config.yaml
arch: "resnet"
model: "multi-label image tagger"
dataset: "photos of plants, animals and fungi (iNaturalist)"
train_examples: 155796
image_size: 24
crop_scale_min: 1
horizontal_flip: false
translate: 0.06
color_jitter: 0.2
cutout: 0.4
norm: "groupnorm"
hidden_act: "celu"
weight_standardization: false
depths: [3, 6, 6]
kernel_size: 3
stem: "deep"
avg_pool_shortcut: false
widths: [96, 192, 384]
num_labels: 75
init: "torch_default"
residual_init: "scaled_by_depth"
optimizer: "adam_atan2"
learning_rate: 0.0015
beta1: 0.9
beta2: 0.999
max_grad_norm: 0.5
ema_decay: 0.995
max_steps: 17000
batch_size: 64
epochs: 7.0
lr_schedule: "constant"
warmup_steps: 850
weight_decay: 0.2
Rows from block 9 of a small multi-label image tagger, named by matrix and row number. Rows with one number belong to one channel. Each number is 500 + 25 x the weight over its row's rms, rounded and kept within 0 to 999. All counts start at 0. Numbers have three digits each. After the name is the row's rms in percent of the matrix's.
After each channel's rows are labels from the 100 images, of 14976, where the channel reaches its highest value: "responds to" is what is common among them. Only what is clearly more common there than usual is listed. The data: photos of plants, animals and fungi (iNaturalist).
# convs0: first 3x3 conv, stride 2 (model.blocks.9.convs.0.weight, 384x192x3x3, each kernel summed), inputs 64-127
# convs1: second 3x3 conv (model.blocks.9.convs.1.weight, 384x384x3x3, transposed, each kernel summed), outputs 64-127

convs0.214 121:440461438467463489501545500467504480438482495491478472469496495487522461507500483493448484450487505480525509465498491494493474442463476493441505488501503467465510493460491494455467499492497490
convs1.214 120:479500535533485454486544485501507528478546543477477500496474486511555478429502548477499506501509513507504509483517516520500495495503483458515535485522471514492499500487504511506501443483498504
responds to: kingdom Plantae; phylum Tracheophyta; class Magnoliopsida

convs0.75 098:538491481502493512482535513523513447524485531521556528479550475496461569511517509526518475494514511493520544513562487492509516502513497513475510484467529467498524481467498506504500483493538442
convs1.75 080:487435499502505520487486504492455489440439437496438521496520516471434517569521473514515488459481517504489519491462526471485478484529526502475478512512495479499514515515500482497485503537499524
responds to: order Lepidoptera

convs0.312 096:477450486474462507489496487467507500461490465487505497485484502526485504501510540509507480512506502503520514543530536494495486481503525522488476515450521487497464524482509471486498483517504432
convs1.312 082:505482526545512514477582501524490516487518505477473488505493487525523475481511536526513478467536506522521492493570510486501512510501471527512505489501473482529523529459512475555494494498496490
responds to: phylum Arthropoda; class Insecta

convs0.276 090:493481481492478521530470522478524508457477456469483500491502447505491500468495466502512477486468524522485466499537486491504514505478462485448508499513520497495534466489504506450492474483422493
convs1.276 126:504467454453466491463455493494495469521487521475508469449485490482500510494471500514527507515515506504485482511476486513505491508503539488492482472473533487540464470472533502501518511533520533
responds to: order Charadriiformes

convs0.301 087:493488500461458509535520486495511452499479467494490513508542516534491500472494560529467515480532494488530469529484530440520506465455480491469530509515540475521498459523475487497492493507482470
convs1.301 091:467513505481491476503590482498489489521504454470447495476483493513512451437506500534547474500501485534464524489547515469491501482503492514482557465488529525531489519485516472534484492533490480
responds to: order Charadriiformes

convs0.82 081:474515498489529476495490492503478491504518515516481505469472520482530498494500471501516526477465472547460483494513500503441505509483466485497505501517552451479473477463527496497466491528523460
convs1.82 095:469456524520497470540521488501531493492530487540496461473508478535533523489516525484458502546509506506473520501463479495490510486505488494443479509500500582491517521502503518513519522541497514
responds to: class Magnoliopsida; phylum Tracheophyta; kingdom Plantae

convs0.60 122:496496525508522470542523437489509492513514514491534475500494482468499523489505484530498443436447423529493531478490501538469477516510465487492509547518522483469494491536499465495486475516458553
convs1.60 110:516493499523481432543434479488532490487488500483529480522520509510495504559539526463548526498504489483510503555459516493517564489472467504489487510492469551430499519536505542487512458483500506
responds to: order Lepidoptera; class Magnoliopsida; phylum Tracheophyta; kingdom Plantae

convs0.344 082:481545499523476438526480479493473450510486488550491467473465500488484455504507494505476465480504462524484483491497502512444488493499493499506511516530509480432483499524480501488507477506442532
convs1.344 111:485475515504494525500524463510488494519505487521504468516498489509527500452514530492471514496531511499518530522557494489513499538519510541503558517514472511502531488518511511524509488495525512
responds to: kingdom Plantae; phylum Tracheophyta; class Magnoliopsida

convs0.61 096:534481479465507538538556479547489491514486516504537512489531522505456570494496525502527472486519465479498520502516481477534497511510523516486529493508507514528510506496463521530515499505552462
convs1.61 083:455492479472510539482486468471497507439457477475496475516509468492518472499527495471487466457507477470492505472478507439452470494483474503480477498504477477498474507481525520498485488518540485
responds to: order Lepidoptera; family: Nymphalidae

convs0.157 090:498427482484502520528461501502475474498489490472500513489556539503530473508494528495523518516487533507512464489498480469528485475434500475471504541495531494490549457466458489491511486466496518
convs1.157 084:526474492520546441502487536499485521488506491521473519473542518492513485545551528529467522485514509489511492488474528495472472522493507498522481516531526549465509509513547521453528530500501517
responds to: class Aves; order Passeriformes

convs0.15 099:535539526510504444524494488474512493518505483527469503473496502518490505490504493550455464469468527494511491478443485498467509480503478523469485492510498469469517492497519512502490483506479496
convs1.15 121:481460480489473478529475484489493511515467484508512478481501483472492497526514516489508499502513520469485526496448494513527483507529492484511515500474511556511507488480516525508516481518531515
responds to: class Magnoliopsida; phylum Tracheophyta; kingdom Plantae; order Lepidoptera

convs0.272 091:474490464508479491479467465466502512518469480484462470506488478473475451474475448469461485463482510506495459485501498508505484495445498541508466529560481492479517512526500492499482476474492548
convs1.272 108:464524541489502496507566475490460474478569511503514502480449484503507479448466488461474487505464523545525508514542512489540499498509498511508568509491500445503508507506498495513501467519493495
responds to: order Accipitriformes

convs0.117 118:508511490485484507538512438500451514510482445490443462500497475473496421469458524465505520513519470481477481471496472483503504482461477478485497489467481507500484461469481498484469461502442446
convs1.117 123:531494511512523447491475507497506485527513505539494489481509512497500513507536484482449514518463475498495476494504487499478506473458451481461486514452494522455481491467484536453487485507477508
responds to: order Passeriformes

convs0.9 095:526513481519512502473511543498487488521487512505539523506512484477520554499513493508536497507493495492532517475524472484509550506493518493492479521460510511482496490494492464517502491467490486
convs1.9 084:472520487485479511486480494460485480448477459498448501530506478496454512478478453541445494503490517475528525519531535485499515466491494537482471471452466504486501495499500485519495507501505441
responds to: phylum Arthropoda; class Insecta

convs0.229 110:489465504506510487488508480484472508532486488470451524489465414531501479471441466463513499460478497491498485514479490484514507477492492510460543510522527500492507481526497499522511451487522516
convs1.229 116:500485512524496515513439525531473492459527491477474533466521524500524489478507504465496529490524541553505531482487512474532501528520513476514482446511482428528487510482499447528503473539491507
responds to: order Accipitriformes; family: Accipitridae

convs0.321 084:415460450453457459528473487495461503440470444506451495503487470502478458472462514466483510471470481499475486523536479478481526495485452473462516497498502500492514487484497516460504486480480457
convs1.321 107:479502497501497496502478474503584496498480470471481487501480465498482530449467478515483489548479502501491518497494505477470509508491465471478461501496517480488485479507506492506497497499493482
responds to: phylum Chordata; class Aves; order Charadriiformes; family: Laridae

convs0.352 096:506478487499496506523468510514501480498485510443526528537508498493470505464491543487503463523544531501473498545523515482494515521456489519512489543511525456466496482493496454484481487483530534
convs1.352 088:470524530507478489548562483527519515515538483521497495519491513503487479494478505521534487493485534502495500517552488429514508508520443543502553534444483480516521562514517463533526512516498501
responds to: class Magnoliopsida; phylum Tracheophyta; kingdom Plantae

convs0.338 121:481492519518531467481501469536497521473539518487537486519508536470475469479477477523512480487482483517463526454533563475490514518456510472533483548517516494489491502519494475454497543506460547
convs1.338 120:500519483493481486561550518516463467500487512504517501494502496520491473481469481468480487465459529493552519509501498445556506504540433490497482473489498529502496487496522483540533536499525499
responds to: class Insecta; class Magnoliopsida; phylum Tracheophyta; kingdom Plantae

convs0.286 079:499480473489506464505488505460468500512496484478483492481493470472519489534522483490503489475470517545473510477543498514517522519442475501504504551547498480468513465509509487519488486490476517
convs1.286 099:506505520502524445480463515479485472479513464508509477493475528498484514496519490504516549528480513500493489506512476507503509507503459508524511494488492513516484509495487499482497474525487512
responds to: phylum Chordata; class Aves; order Charadriiformes

convs0.116 102:481508492475505492477532480484490487510508524513493506533503510457461495439481448469498515491505485512498534459575521513514501481488505503494490541456543526551521470505486483476510533513450519
convs1.116 093:504501472468462478523504512506491520514441531536495489533496501537470497491495477530486483507476511519506529512450517523553498514558449476530466471525455533484535498506502501509522449459514508
responds to: phylum Arthropoda; class Insecta

convs0.5 109:474488491461457492503434454518481483487494500445476519491514541521464495478493487486498517500524520460523414525440500447494491457463482457481502502464527506506503468457496505500489477506478457
convs1.5 102:494491507543520529478473516543510476490520497496500503430517486558553475525508523501480523512504523490480535451483524481539479483488501431463500501502495523483508466446492493533513476535506504
responds to: order Passeriformes

convs0.372 095:430476484499480503470523510525512469469499478505499485458499519493472495468493499484510498522485479471515518514535490503465482526512486473465490518522492494495503489470503471465508468487453484
convs1.372 093:520501506500488502519529480508556509446515506455470534503459486517500485463484503528495514519479489447502461499538489500486525502474487501506488486529487473476478506500499504513499530457485466
responds to: class Aves; order Charadriiformes

convs0.39 068:490459507467500493498508479524441457463512504492504485481474463460474485504461507502502488481518496496498503483472494484536491443487479434458476502475494462492500449463516486476468493509463499
convs1.39 110:544505490495474474453494535507498507468457519496417510475502519449507516520520528544504507524529504487454501485482506509510492504526527481487506515505516476499519514482505512480495499511509510
responds to: order Passeriformes

convs0.158 088:535522493474468535470512432488495471533474464529498508526522526480478518499472521464473517457500448478509510485504470481534455474493451495472477518489510566539509461493484477500468491492488483
convs1.158 096:515519511499481498437507528527468499552476471559494468527540519513510490562518529539512473492497510493471496468469499511503498497504493474519479468508472525486556471466507496536505496501457476
responds to: order Passeriformes

convs0.350 095:480479539501536445497494467477482507522539460493486507494492482484498482468488512534523454461473510491498463511487543503481505484476478512488481499518471476482525493534486464507501477481521490
convs1.350 114:464469487486499494551543476485494500513517497461465476455442484516517486459496519495521508474477509556539513526536527473516516526528460501507551505479501475510480476522528509520501481501509503
responds to: phylum Tracheophyta; kingdom Plantae; class Magnoliopsida

convs0.256 111:447494496472485508473457505496511491489483529442447500482516551479455475501478499486488527507477502486459484503547470495508483501442467504459499535531477508499520466481483485480522522507522509
convs1.256 091:502483500465500490509557501516494484471532527490538517488472488544501506483483476513486507500468518434499496466550467500469440486496476495502527530508535502505504505496460494506502509492506499
responds to: class Aves; phylum Chordata

convs0.299 100:485513513529533494496472505526508526492536505500523482503509529552492474490475498476523505503502507474513475439495515504522523503482517498524502490509492507493544479515482485487484520508491531
convs1.299 123:482502496499486511504546496521484493497490506480516457480511473506530522518474517427489501474497491473502497499485498457494476471501431474457484500491511497494505483478502493543505525520511486
responds to: kingdom Plantae; phylum Tracheophyta; class Magnoliopsida

convs0.41 087:470500469463451504470475507483503485438468453531461539502539475513495502442448483490483515497516516506506443523480501462497492452468481506444508506495537480500511481464498504455509508502441514
convs1.41 106:477494505486506480456531480480520500461552470450507514434477469483523467502471507548457518530505507499514498464515475478523474463510560498456552503493508507522457533500527494481497462503497493
responds to: order Lepidoptera

convs0.332 106:496493493475496478491501495490455497499514415504459476460496444475484447464478508515502515497493492489494466457534474460505497482478479516519513483468528498501517463469487504495487462501500438
convs1.332 108:509514514499486438488471491506502500516494505531474480529503494476519554529562519471509515477489479497466490515487467494455484479465464513488493510473456521453508485496483536466490476477484487
responds to: kingdom Plantae; phylum Tracheophyta; class Magnoliopsida

convs0.261 109:490498430508488536505538520524518489489478501482504503508506520510505509478454496456518539508535514509503514453544482467494502482460461476504495529502534495523512496465496481449497493508477510
convs1.261 114:490493510482494525500480533513505518465503501475496509524496520530488529487471482528508523505489512467500525506526520500508497503508499528539485459520449416496472464493476470515504524498479489
responds to: class Insecta; phylum Arthropoda; order Lepidoptera

convs0.156 126:502494480497507531519527510472494487460475522476526507513535446503514495479500507498521489533511525479440518509533470550519503526505523495473514500559493495465478487506513511433499513498476559
convs1.156 134:489533513500517430496445500497499465481491509515491494521492528469501495497520510459514502517495462478482472501454474480500488489478451513474482529448433471458493529506495494455481506531515503
responds to: order Charadriiformes

convs0.329 109:480479451466471531510503494527492467498461496476462497448477507527470517475471501438525513519512515502456494531511512506476465487480494527482499524496455524525513488470480456467492487494523489
convs1.329 106:522477472481528506490514506507534502450503451462495533497479493462491470535491509504482499509517476533501507500523475463460483527492511521489525495550509445529486539515469466495510534485464460
responds to: order Charadriiformes

convs0.231 136:493524493486480422502488458481475461513498472516498497472468517492500483500488471499446450430442495529482521466483503511440473507456470510508484519508466463456484488485486482509491505488483506
convs1.231 119:507488530513495470473513482512474481529559515523546508508512471511507461465522506444438489475488516487516492474517495495513475481493483467477524467479505538481455475480506480475505439485475519
responds to: kingdom Plantae; phylum Tracheophyta; class Magnoliopsida

convs0.31 088:494452482518523526469476448493483437520475526520541471469525475523514521523497485476479502525506467483476490478487501547585482534518516490511528518523474519504473509534484510504438527519473576
convs1.31 096:503516473483462490459527467463499528398448469517463498518506460501474526474503471494490482493472501447488511521478483451497497492504459510508495517467470449486474551497509472525520500533508513
responds to: order Lepidoptera; family: Nymphalidae

convs0.29 094:505497539512525536482549521500506461509516512475506494463469462494473533500535531486521524498524468460464511491486466514497499517488461498486541509532485499514518516516490482498499471510482506
convs1.29 085:476530484507447506475488479448534523452458441509472482486473502476476474482475475478506486528474505491504500506496500458473515512510483501498485452580460451501491542514518505483506501500475469
responds to: phylum Tracheophyta; kingdom Plantae

convs0.4 109:512468490522523502521526531511524477502490526505515515488504468515479512511529509513513504512506483511503532519567476507512494495492495433486510516476556495528530458478517483484499529503511433
convs1.4 089:506487444470463516548504508489487521448434445499455502502562520499459473547487472529522490492502528521462514488478510466519488483516520495451502460458471475490487529507500470500530493551494498
responds to: order Lepidoptera

convs0.163 074:488494506469494461471497495445452513483504469502452469485496486490502451466464487479484520514468490519505523477534497496454510506501493482515537527521522463476526485490511488495506475485476495
convs1.163 102:488512530523514475485450509482521461517488477560514491524513498498501529498536498495481528565486512547476460495472485502474517493478485489479458487505529545503522497495508503453511477522475523
responds to: class Aves

convs0.104 082:471515516467502517505487475487488481500523467501475560484518516544495520501502520483489518520502494445489438522456471433485482462461501477454529509478483487476498438427483494476488465469448464
convs1.104 114:503481523535526537467442512522489491480512430477495508470514510498513501501513517540465509503518549507476518457495577495535437503520519502463479482555474491508495512453521516538548517518489518
responds to: phylum Tracheophyta; kingdom Plantae

convs0.85 083:495447495527507462512498535488512522461497428518528464510491453503494506474514499512489503485496518506476434490537485486508550497548507514452510528534556489491494492543518486466461518505437516
convs1.85 115:535523459489475474498454489466452512458473510512465492515468473459468494469485479531477489499497490497488482488486480505497526488490504462491483459481486468493492496502500484469496477498491484
responds to: class Aves

convs0.364 126:469490513502513524493538493507468505495525479472463525500491465535522485448458539464524509516532481488522511498499479484465504504481448505487513509486498470494531472468479489483502472487482446
convs1.364 102:485501515521471475499482505506499493469496489506505521500511522475505528508509485484541500500470477525481482495479484500493490498457459494506505477480467448481466490477477506454493469469468480
responds to: phylum Tracheophyta; kingdom Plantae

convs0.177 099:478466487443507467485451476459505534500520479505474512517528507484512448496493534484535461516480496475492481485523489473513525479510529512488499467432496511503536481466480479496536478482511434
convs1.177 086:499455469503516500507440498489473487502437514509440491496487514498472519528516505489456473471481483459490504499493493537491512492484469477511460491517443529473523457477539552495500515483515528
responds to: phylum Arthropoda; class Insecta

convs0.103 077:532491507483508495517573469447469488479475458454476484502515491500518462449488476479459496466515461497511497493507470504533525491528488499485501478494530509494503498508526453501469516523439505
convs1.103 132:505516543525499460487519500501481474583491504511509461490506496487529482517489538488515495504519455476479454493493497523485522462451481453474488469534499540500521471496483485460478495476471502
responds to: order Passeriformes

convs0.363 103:500458493511528516460532530461527498489497505455514490489535473474480476462504431503490517485451500486489504434497496510530502488508503515462521463496510458467515483516481495503479511504496524
convs1.363 108:499527481500492522497551515520503508487488538493476485478511506523515477491452512517510499492518473458469483449493448495470492497484483488478509532465509490489492508502505493520484511510528497
responds to: order Charadriiformes

convs0.294 096:515546493494483469549479469530507483547470465525505538463469493539507508485502520502480473465462485521474461513494505448479485467487500497466481494470487511498499456508504500496505493504499473
convs1.294 105:482507494484480491541552489508491450516542495513435485460452490525497483439515482514517504481465518501466521476497466461481494523520468463466524471449541524548477510484531485513488530521534516
responds to: phylum Tracheophyta; kingdom Plantae; class Magnoliopsida

convs0.199 098:482505505465496487480487497494513511539492517468482500519509553497480474507476473472470508496471481522484478461563495460485482466448454498464454546503537511482469463482500454497484530500497511
convs1.199 096:507465501494515503477527528518469482533528533526494469493500527546519515529467515503490517500497492471475501461536496494526497497517492512476482522484497512498507473485494486532510508506521456
responds to: phylum Chordata; class Aves; order Charadriiformes

convs0.347 092:497468494513498479527519507470496535488487500511476469488456456526516456455461474498505492499513540498521511474494466516499533485509501500493532481480511487542541498514512503493529474534481480
convs1.347 122:483492484489482485495507478463458457459480513500506482480500497479489509521467499493530509458485484520500505501477496510504492517513460493531464477461488483504474475473497512496498482505502488
responds to: kingdom Plantae; phylum Tracheophyta; class Magnoliopsida

convs0.95 084:441482456532482494461544528483499542474483502482493511526493452522517511481477457488518482497493502505515502454531498503473515454474513493479493472476483449493509437510491473476510527508489490
convs1.95 092:471526480484466510496460523476462480472504480518470510450484496492493520442483477509464501468486471473498497483448501462468543487460522445507481437472479514457454503484473462461473492473454473
responds to: kingdom Plantae; phylum Tracheophyta; class Magnoliopsida

convs0.36 099:488479478533508514521496539505522446513497492550518530476537477520534522518537503504549517520519522499527496483556486481497493476502526498462482519465518501520487448498463496462478505500486492
convs1.36 088:489485482481433508498475518479472503414484474507468487483490500513457499466485445519476499484469505435498498475485498498497546487517530500498445453484483477486463510477497479518491513485501501
responds to: class Insecta; phylum Arthropoda; order Lepidoptera; family: Nymphalidae

convs0.351 138:530484442477480516543514477456483489487470449470512454522512519511487516489509522481469510471470472480516492447479466487496526479460488522462485507479508494479478438499492491498479498486504468
convs1.351 121:499505510505486484464514498520540480534517491510506462509517480504500488504497508484506511541513480479475501485475499474476462449466484442444516490529472557444491495500499481507493495520484478
responds to: phylum Chordata; class Aves; order Anseriformes; family: Anatidae

convs0.289 111:489456468504490526518464526517510476519482510480517533501494510516496513485514542490503471555547517491483506564485489501456513528451479510497505514525458494489521445472467461489469465483516503
convs1.289 080:513506470474515509486500533517546519447481452480478540497516497471480484544486493506540502505511525497445528462519480444483491522512474533480490502463467443492473551480498456525509511516481462
responds to: order Charadriiformes

convs0.370 140:469494507512512504517492490523484474484503522506521504501496488518494483475494556478526458524531457479493524544492489509432503525482440495488509534506479493482477467489472487501499446484470497
convs1.370 093:501503500518466519499496470506567524458482517470475518547520464476479499506494495474526486498493462505467456519490479462457486491462486495478494544479461439494476554492469487507466463499485439
responds to: order Pelecaniformes

convs0.365 062:454521497507508540496499543482479488500539432479502536500489519495528465501509468453531499540535502511482474496510491484489540521468501510503500519533552506511501479488526448481442464495427512
convs1.365 088:556520493495520481528456470487536525507481446520506481457513515535528521441531529517510503512537500476522490505488550482497536527484480491482466493558464530487493510516521488533519526479485514
responds to: order Charadriiformes

convs0.8 083:517529517492516541490491495538503463510502521524508526482520506532506555556517526501521527489494479463489480488485451485527469525475464494517493548527456509503482495491518499499491476450506504
convs1.8 089:504502506505503515486570524504493516418491456504457493526521513502545520465508515482485511479506494454493521506546518475485512522496487500546501526547498448494533495517516499495520519489506499
responds to: order Lepidoptera

convs0.291 084:507493475531535489516538502515501490510483509479549502499469561521474485486551516480494470548498501476503485545486501467489508498480524483505473538492474467480489475499532504512507540490468495
convs1.291 097:513518522504491527498568474529520492474516465515514486482554468531489489522522496489485467480501479458494499496535515438487465476459485467478526495484511515518496524500515470530519514512485502
responds to: order Anseriformes; family: Anatidae

convs0.136 089:490483465481493506510492490505482519476469498471441496526488480487512472486477465492468512472508486497479482466510480490546503449509478481467507464488528476512521477489515474492509528547518457
convs1.136 106:473476489497477471472493515486482431524496530514506474490457509529514479464526526491467495516484454446471459496461467530475554524493497488508485493474516559502521492472498516485455507466491561
responds to: order Passeriformes