config.toml
arch = "resnet"
model = "multi-label image tagger"
dataset = "photos of plants, animals and fungi (iNaturalist)"
train_examples = 155796
image_size = 24
crop_scale_min = 1
horizontal_flip = false
translate = 0.06
color_jitter = 0.2
cutout = 0.4
norm = "groupnorm"
activation = "celu"
weight_standardization = false
depths = [3, 6, 6]
kernel_size = 3
stem = "deep"
avg_pool_shortcut = false
widths = [96, 192, 384]
num_labels = 75
init = "torch_default"
residual_init = "scaled_by_depth"
optimizer = "adam_atan2"
lr = 0.0015
beta1 = 0.9
beta2 = 0.999
grad_clip = 0.5
ema_decay = 0.995
steps = 17000
batch_size = 64
epochs = 7.0
lr_schedule = "constant"
warmup_steps = 850
weight_decay = 0.2
Rows from block 8 of a small multi-label image tagger, named by matrix and row number. Rows with one number belong to one channel. Each number is 500 + 25 x the weight over its row's rms, rounded and kept within 0 to 999. All counts start at 0. Numbers have three digits each.
After each channel's rows are labels from the 100 images, of 14976, where the channel reaches its highest value: "peak at" is the part of the image that holds the peak. Only what is clearly more common there than usual is listed. The data: photos of plants, animals and fungi (iNaturalist).
# convs0: first 3x3 conv (model.blocks.8.convs.0.weight, 192x192x3x3, each kernel summed), inputs 0-191
# convs1: second 3x3 conv (model.blocks.8.convs.1.weight, 192x192x3x3, transposed, each kernel summed), outputs 0-191

convs0.41:482515564542492473503486483531511502496508522498516537474512493490497512487533482489500526508498487542527514484524519523483488515518512491510485462495537529531535559500437527537496534482472523532496480526513517519482531547539507498500478526552558518493501517487550479553489569474495489488567523518499535476542474545514487523523554521537493489520512462506511511482476495486491474527507483498546505507500459503484505510558517505485483497502475484542491475505501509508519477479504493533497475503498531513499456471514518510501515515489535515495526465536522470482548476478490519491
convs1.41:506458489478488481478516511478467486488484494497458452485480505487497467493463519466470478458451468496482456467452463479491448479452495456480477511497511490486474484504526465493469475503542499519506502480482483493471501466506488519478476499483482508524529493445494517497526508501462498499483504499481500524494515475480507478499495506436490493464498510484479511480517491488495486524558514473504492490510488499500476504529482510496510489505478521530547531536526552502530522562506528492514470506546516547491549520550542485474559537511484500484538549478509539542530520519514523495
peak at: top left

convs0.143:522509509477496501494504478528483504495473473497473501483464520504497478519517528509483526484496484490509478472496497541450508501475508480485490478492490562478495514483461465494442514488486436511499446512467475516451450526485485487433517504516532482458448495475517507486496486481475454422507485546509552510499527524535465510499500456484502498455476471529483509485507519515517510514519495515543531528511443489463515511528464502505531493449494484484491455509462507495483483477504534509444484490512502475526506478539490485499505525516536526492497520515523487501481488466470511504
convs1.143:547514512510544530509533542510527518524518534533543534483529520523520523449512529506538518525518507513505517527479527512549499528527532513518487526522542517526491510495550462520504524520555542535532546524474478493507544477538519537487506542504513553541544525417530529507529519469505507548489490487492497437488495471488493492500486490500473492487501495496494484487496486496478495498528480489486499493483494471490493490499497489485484541498547528504504506513488507489523539523509506534533478534507505512533486522506515530485509541523509498541507513467516516510527526539533536488
peak at: top left

convs0.29:496476529513495490488482508522486467535509505531487498513476477506499495525503520484476528502486504505501508512526514528537468565472515486487503475488500529484482535522497490523473503463490462490519480506494507525419503535550490506477513508540557492501514497481541480529503509492510510457522504567506516468493538497546503506501499464502503510452512467491470462517479487464483474459525485488500501513475482482528486498539503521484475523495531499491458502474483467491499513511556505527493467558484523511505483492491495522469493513541541478527517477587555464454489479498522520532
convs1.29:485520500481466502503548540480512518559492470534514519478534507501520521489501502510538505533520498498511515493487519519482521535518555489516475524489511487476477470492477469497492481483508463502485491488512488470477482452477471480515471489494485466521494499493515526489490485526484477488531521528483520492516557512510539523518508514478476510471494543516514514503521519562501516542533551495520486547533487484532529527495519532527518465520463502536536522531514554475513472537451506479517483500539503518462478497553540501501560503465493501482503545529483521537541509473489517445
peak at: centre

convs0.125:479429461447491478486539505460547473503464492504508484486457507446470503500477456488496487509501461511497488487491497460515467499509453454473545504465501537473512471510520439483496495499432479512511523503503512506515488523496494531519518428496456468495549502481493492484493478487512486500470494549503426494515485510532504491469489501487505482489531505491490462500503502503522523487485520497487495443496523509510485550478494516476552466499517494513491517481490493512468493470466463480497481484490495493511496481494503499509514520493477481505461505450445492484454460497495469499
convs1.125:471525510519459498521539544512513508528500503546517516489540488524503516476519501506516485518518542457517529539470513514489571507514500543515407473476480477478492475467476499473469482477470475484475468464470460481463470480480510460484484476472475497475484473531479517488479458443464494476530536515506518487516544502522533532525522519463485555516493511511536541533528527532539513541552520517537493512502500497510514525505497513502502499463507510491487501506491478437489492511481485486499512486499492491488510498489494489457474498495531480474491498541494507511491488490503497461
peak at: middle left

convs0.105:491525537505518498497491466535490532490500509516488466506520490498476501490481478495454482486477490474519505504506475516466468493517486475469523514511504531520479531515502517509505494474510475535528411450489447554439466510500528497453506512510515527505480502523500488488481484469472505439520481487484512487477475492505467485495527500491482512503494475524497506492488508496487464559512462446517494531509434462496498513500524493486486491511479523574470472528516535492465484501480505511500527495503489508481501483576557493467491478488519526479515536509499479523552453483480518495
convs1.105:553476497491505508491538487499484513508523503498520507442507508506509523467517492499534534527498481520522505512518531534504515528502519496522475504507555537532545535520523521516476555534502529536517549527477517496546538494529480531499540546503514509565553528524498499536539544487507532547518474493492491456497519501497494482500484508501523491503481467490506493492491489485485517458480503487497492529508475456507504503498504511494500565498542497507494535501496486472499571523534511520523498549496525511491505537510522521514501533529492503533476501484526494514511520579537547497
peak at: centre

convs0.36:473501555530497469471474459522506483461456508501475471477481499495482501469508492470494511512495511527522497470504497543450487508505512509497464489476523510511494553498477500547504525490496517531495483513522516517485515542543508489485502512554533465517488526492527481534478540501502520470535462544499546479495492556540500505535548507501492490507498449507531508467486486492504494510498486517506512531533443465492471532529523540483496463506489499542470464521487551484517482508504494520489492487490548506467475443528508537487506508468531533492550468503508486500505491453448487482
convs1.36:513452488468491487476490530501481474497490484497449446508461511479515441491473513471475496463449454522505453460474457475508429464459479434471509495490501475489514488503505465487478478469538503530496510453490486476460495479499497493492478484468464506519503484448482515495516515495460501503504502497486500510490529496486513469516491504440493511472494517490487509493544495496509500514537532483501509500501500502502503510517484508502507534486524522519545522526507550502520534553512515503517455526547514542506520527522521494483536539531476500531514530475489518512520525542543537485
peak at: top left

convs0.144:487512534522505484490485493532521502469488505477470495474497527494489533483508517484486479503509468551520495468488520533485484541499489462505471487495525485512495535507436495531457503488464486528501478496510474480491515517507490482483470498531513493492460533503483492518507522474475487432501488474502523494499527523534483510524525486505467474501469452490483504538531537516483503527493481540503508484502437445444499531562482471502490472515507492549495465500513556482493474485537517526547513548512542505500479476553526528482530463508498544472528476538522496502536472492478486469
convs1.144:529482503494497505488497524529500493498477491508486482502488514506515489467498535482486497499488481512456485486468484503521486489477494479487479538516531522521518522494545470533467517518549522544534530519479452522518528502508444515459526525527519496539522520489528541487538500496461496535493497490494491455493503455487495493502490494466481511450491500498487507491514490486522485528564496487507513492509462456489488490514480494498500529454535541522537553533461546482522533521523527514530453526532529535526516536502530515481542550533489450522526519497519473531528536544530524505
peak at: top centre; centre

convs0.40:496464535496515501480476480494503478478468517474505465474454500515496550474491536473500505530494472549520508481504521523491484527485493482501504481484503497488485545519471466541457504494480494525511478505507475493503494530541480488489500499557496463505491505494529479545525503463471492447480507482508508491509546540501504531516516479510488487501485456502495495545522550486519511532500448534482511486492442473487488552506494466492487476524480517549497459494513553470531470471504505523544506514522541492462465458549526541476554495505516543501527465527535509502517506470486496492
convs1.40:524477462498492485498523519531496496494492494511453446504481532490485439506474567488477471500481494549503498471480477478466481490450476456482513528511499494499547527498497462502491485503545525544521521519504477514492514513462481506490474497512499523522491513475503527465531504528449484523514511510477514518519542457506514515509497519443490531457498529514499526500540503563533497550555531489537532506533477485508511484485517535520534473458470510494522523513465537514491496539500513488515411484527523486482496501475502491492532486503493472496517494526480482504486519516492506474
peak at: top centre; centre

convs0.14:474499504466474456481471508483497486491479536503518500490473470498490498508490460471481550483486479520480476482519476487452477510521471481481462487455494493475474511502482497511507510454495495473478476514492549541482521536536510493474521459522529483520519527454543469476519463483505508529505456520510491459499538541497507495524508495483498482516493497513471458527482491472527491484489468493487492474502500545555477516501533509467457477512459481522463537520477485519496485489527467523487458523460541512510503449483478530545497539505537524471503522530551483499479470532443485501
convs1.14:452521499512495490528532555467488518501524525531531519500506509492500507521534518522492503484467511536523528493495504500532516475512540502465518501547551506528510513487442519485493503497523531532500529496494470514492515460490497480484464501495491492493538509523526538539545550523471497515510503525500518528514534467526508523525539499489471521449554531528504498497542519558555509556501520485527501510534477496515522522467522525561519500460491490503511491479487493508510471541499504489486488477482503511520493489530512511462458559503493507533470517545497539480470506552515499509
peak at: bottom left

convs0.119:497462464437502490480509501485546477482461479492477502474477496454501506500449482488480474509490477489492490483486484440493478479508439480471526511490511530481483474503536464479525498508449446518520513478492525500523512518513501522503514418477464484534554502484488489484508466510538509508485473527454423495482472527521468470490504445472513495514514518495467476495502504493512506467486514507508478453500524516477485548464488529482527455513479505511479521498504494510450486492491470491503493462480501507491513486477492506506489518477450505474488511453457480495468473497497464478
convs1.119:477508503507479497507508527499507498506489508535517502477517508511499501463511484493506488509507510464508513509484504510493533500500499513495431474470478478478490477454480490472473479476473467485479469470478471474466475476475525475478476473469480509478483482513475496485476450446456478477536555531521536489542553486537544551531528546484437556477507533525556540541534537538517535552553521538540509532512491506539534533496515528520520513467517521508492513509484487451506500507512503505511511507504498503510490505497499507463479495511530482498506508539513495515494505518511510481
peak at: top left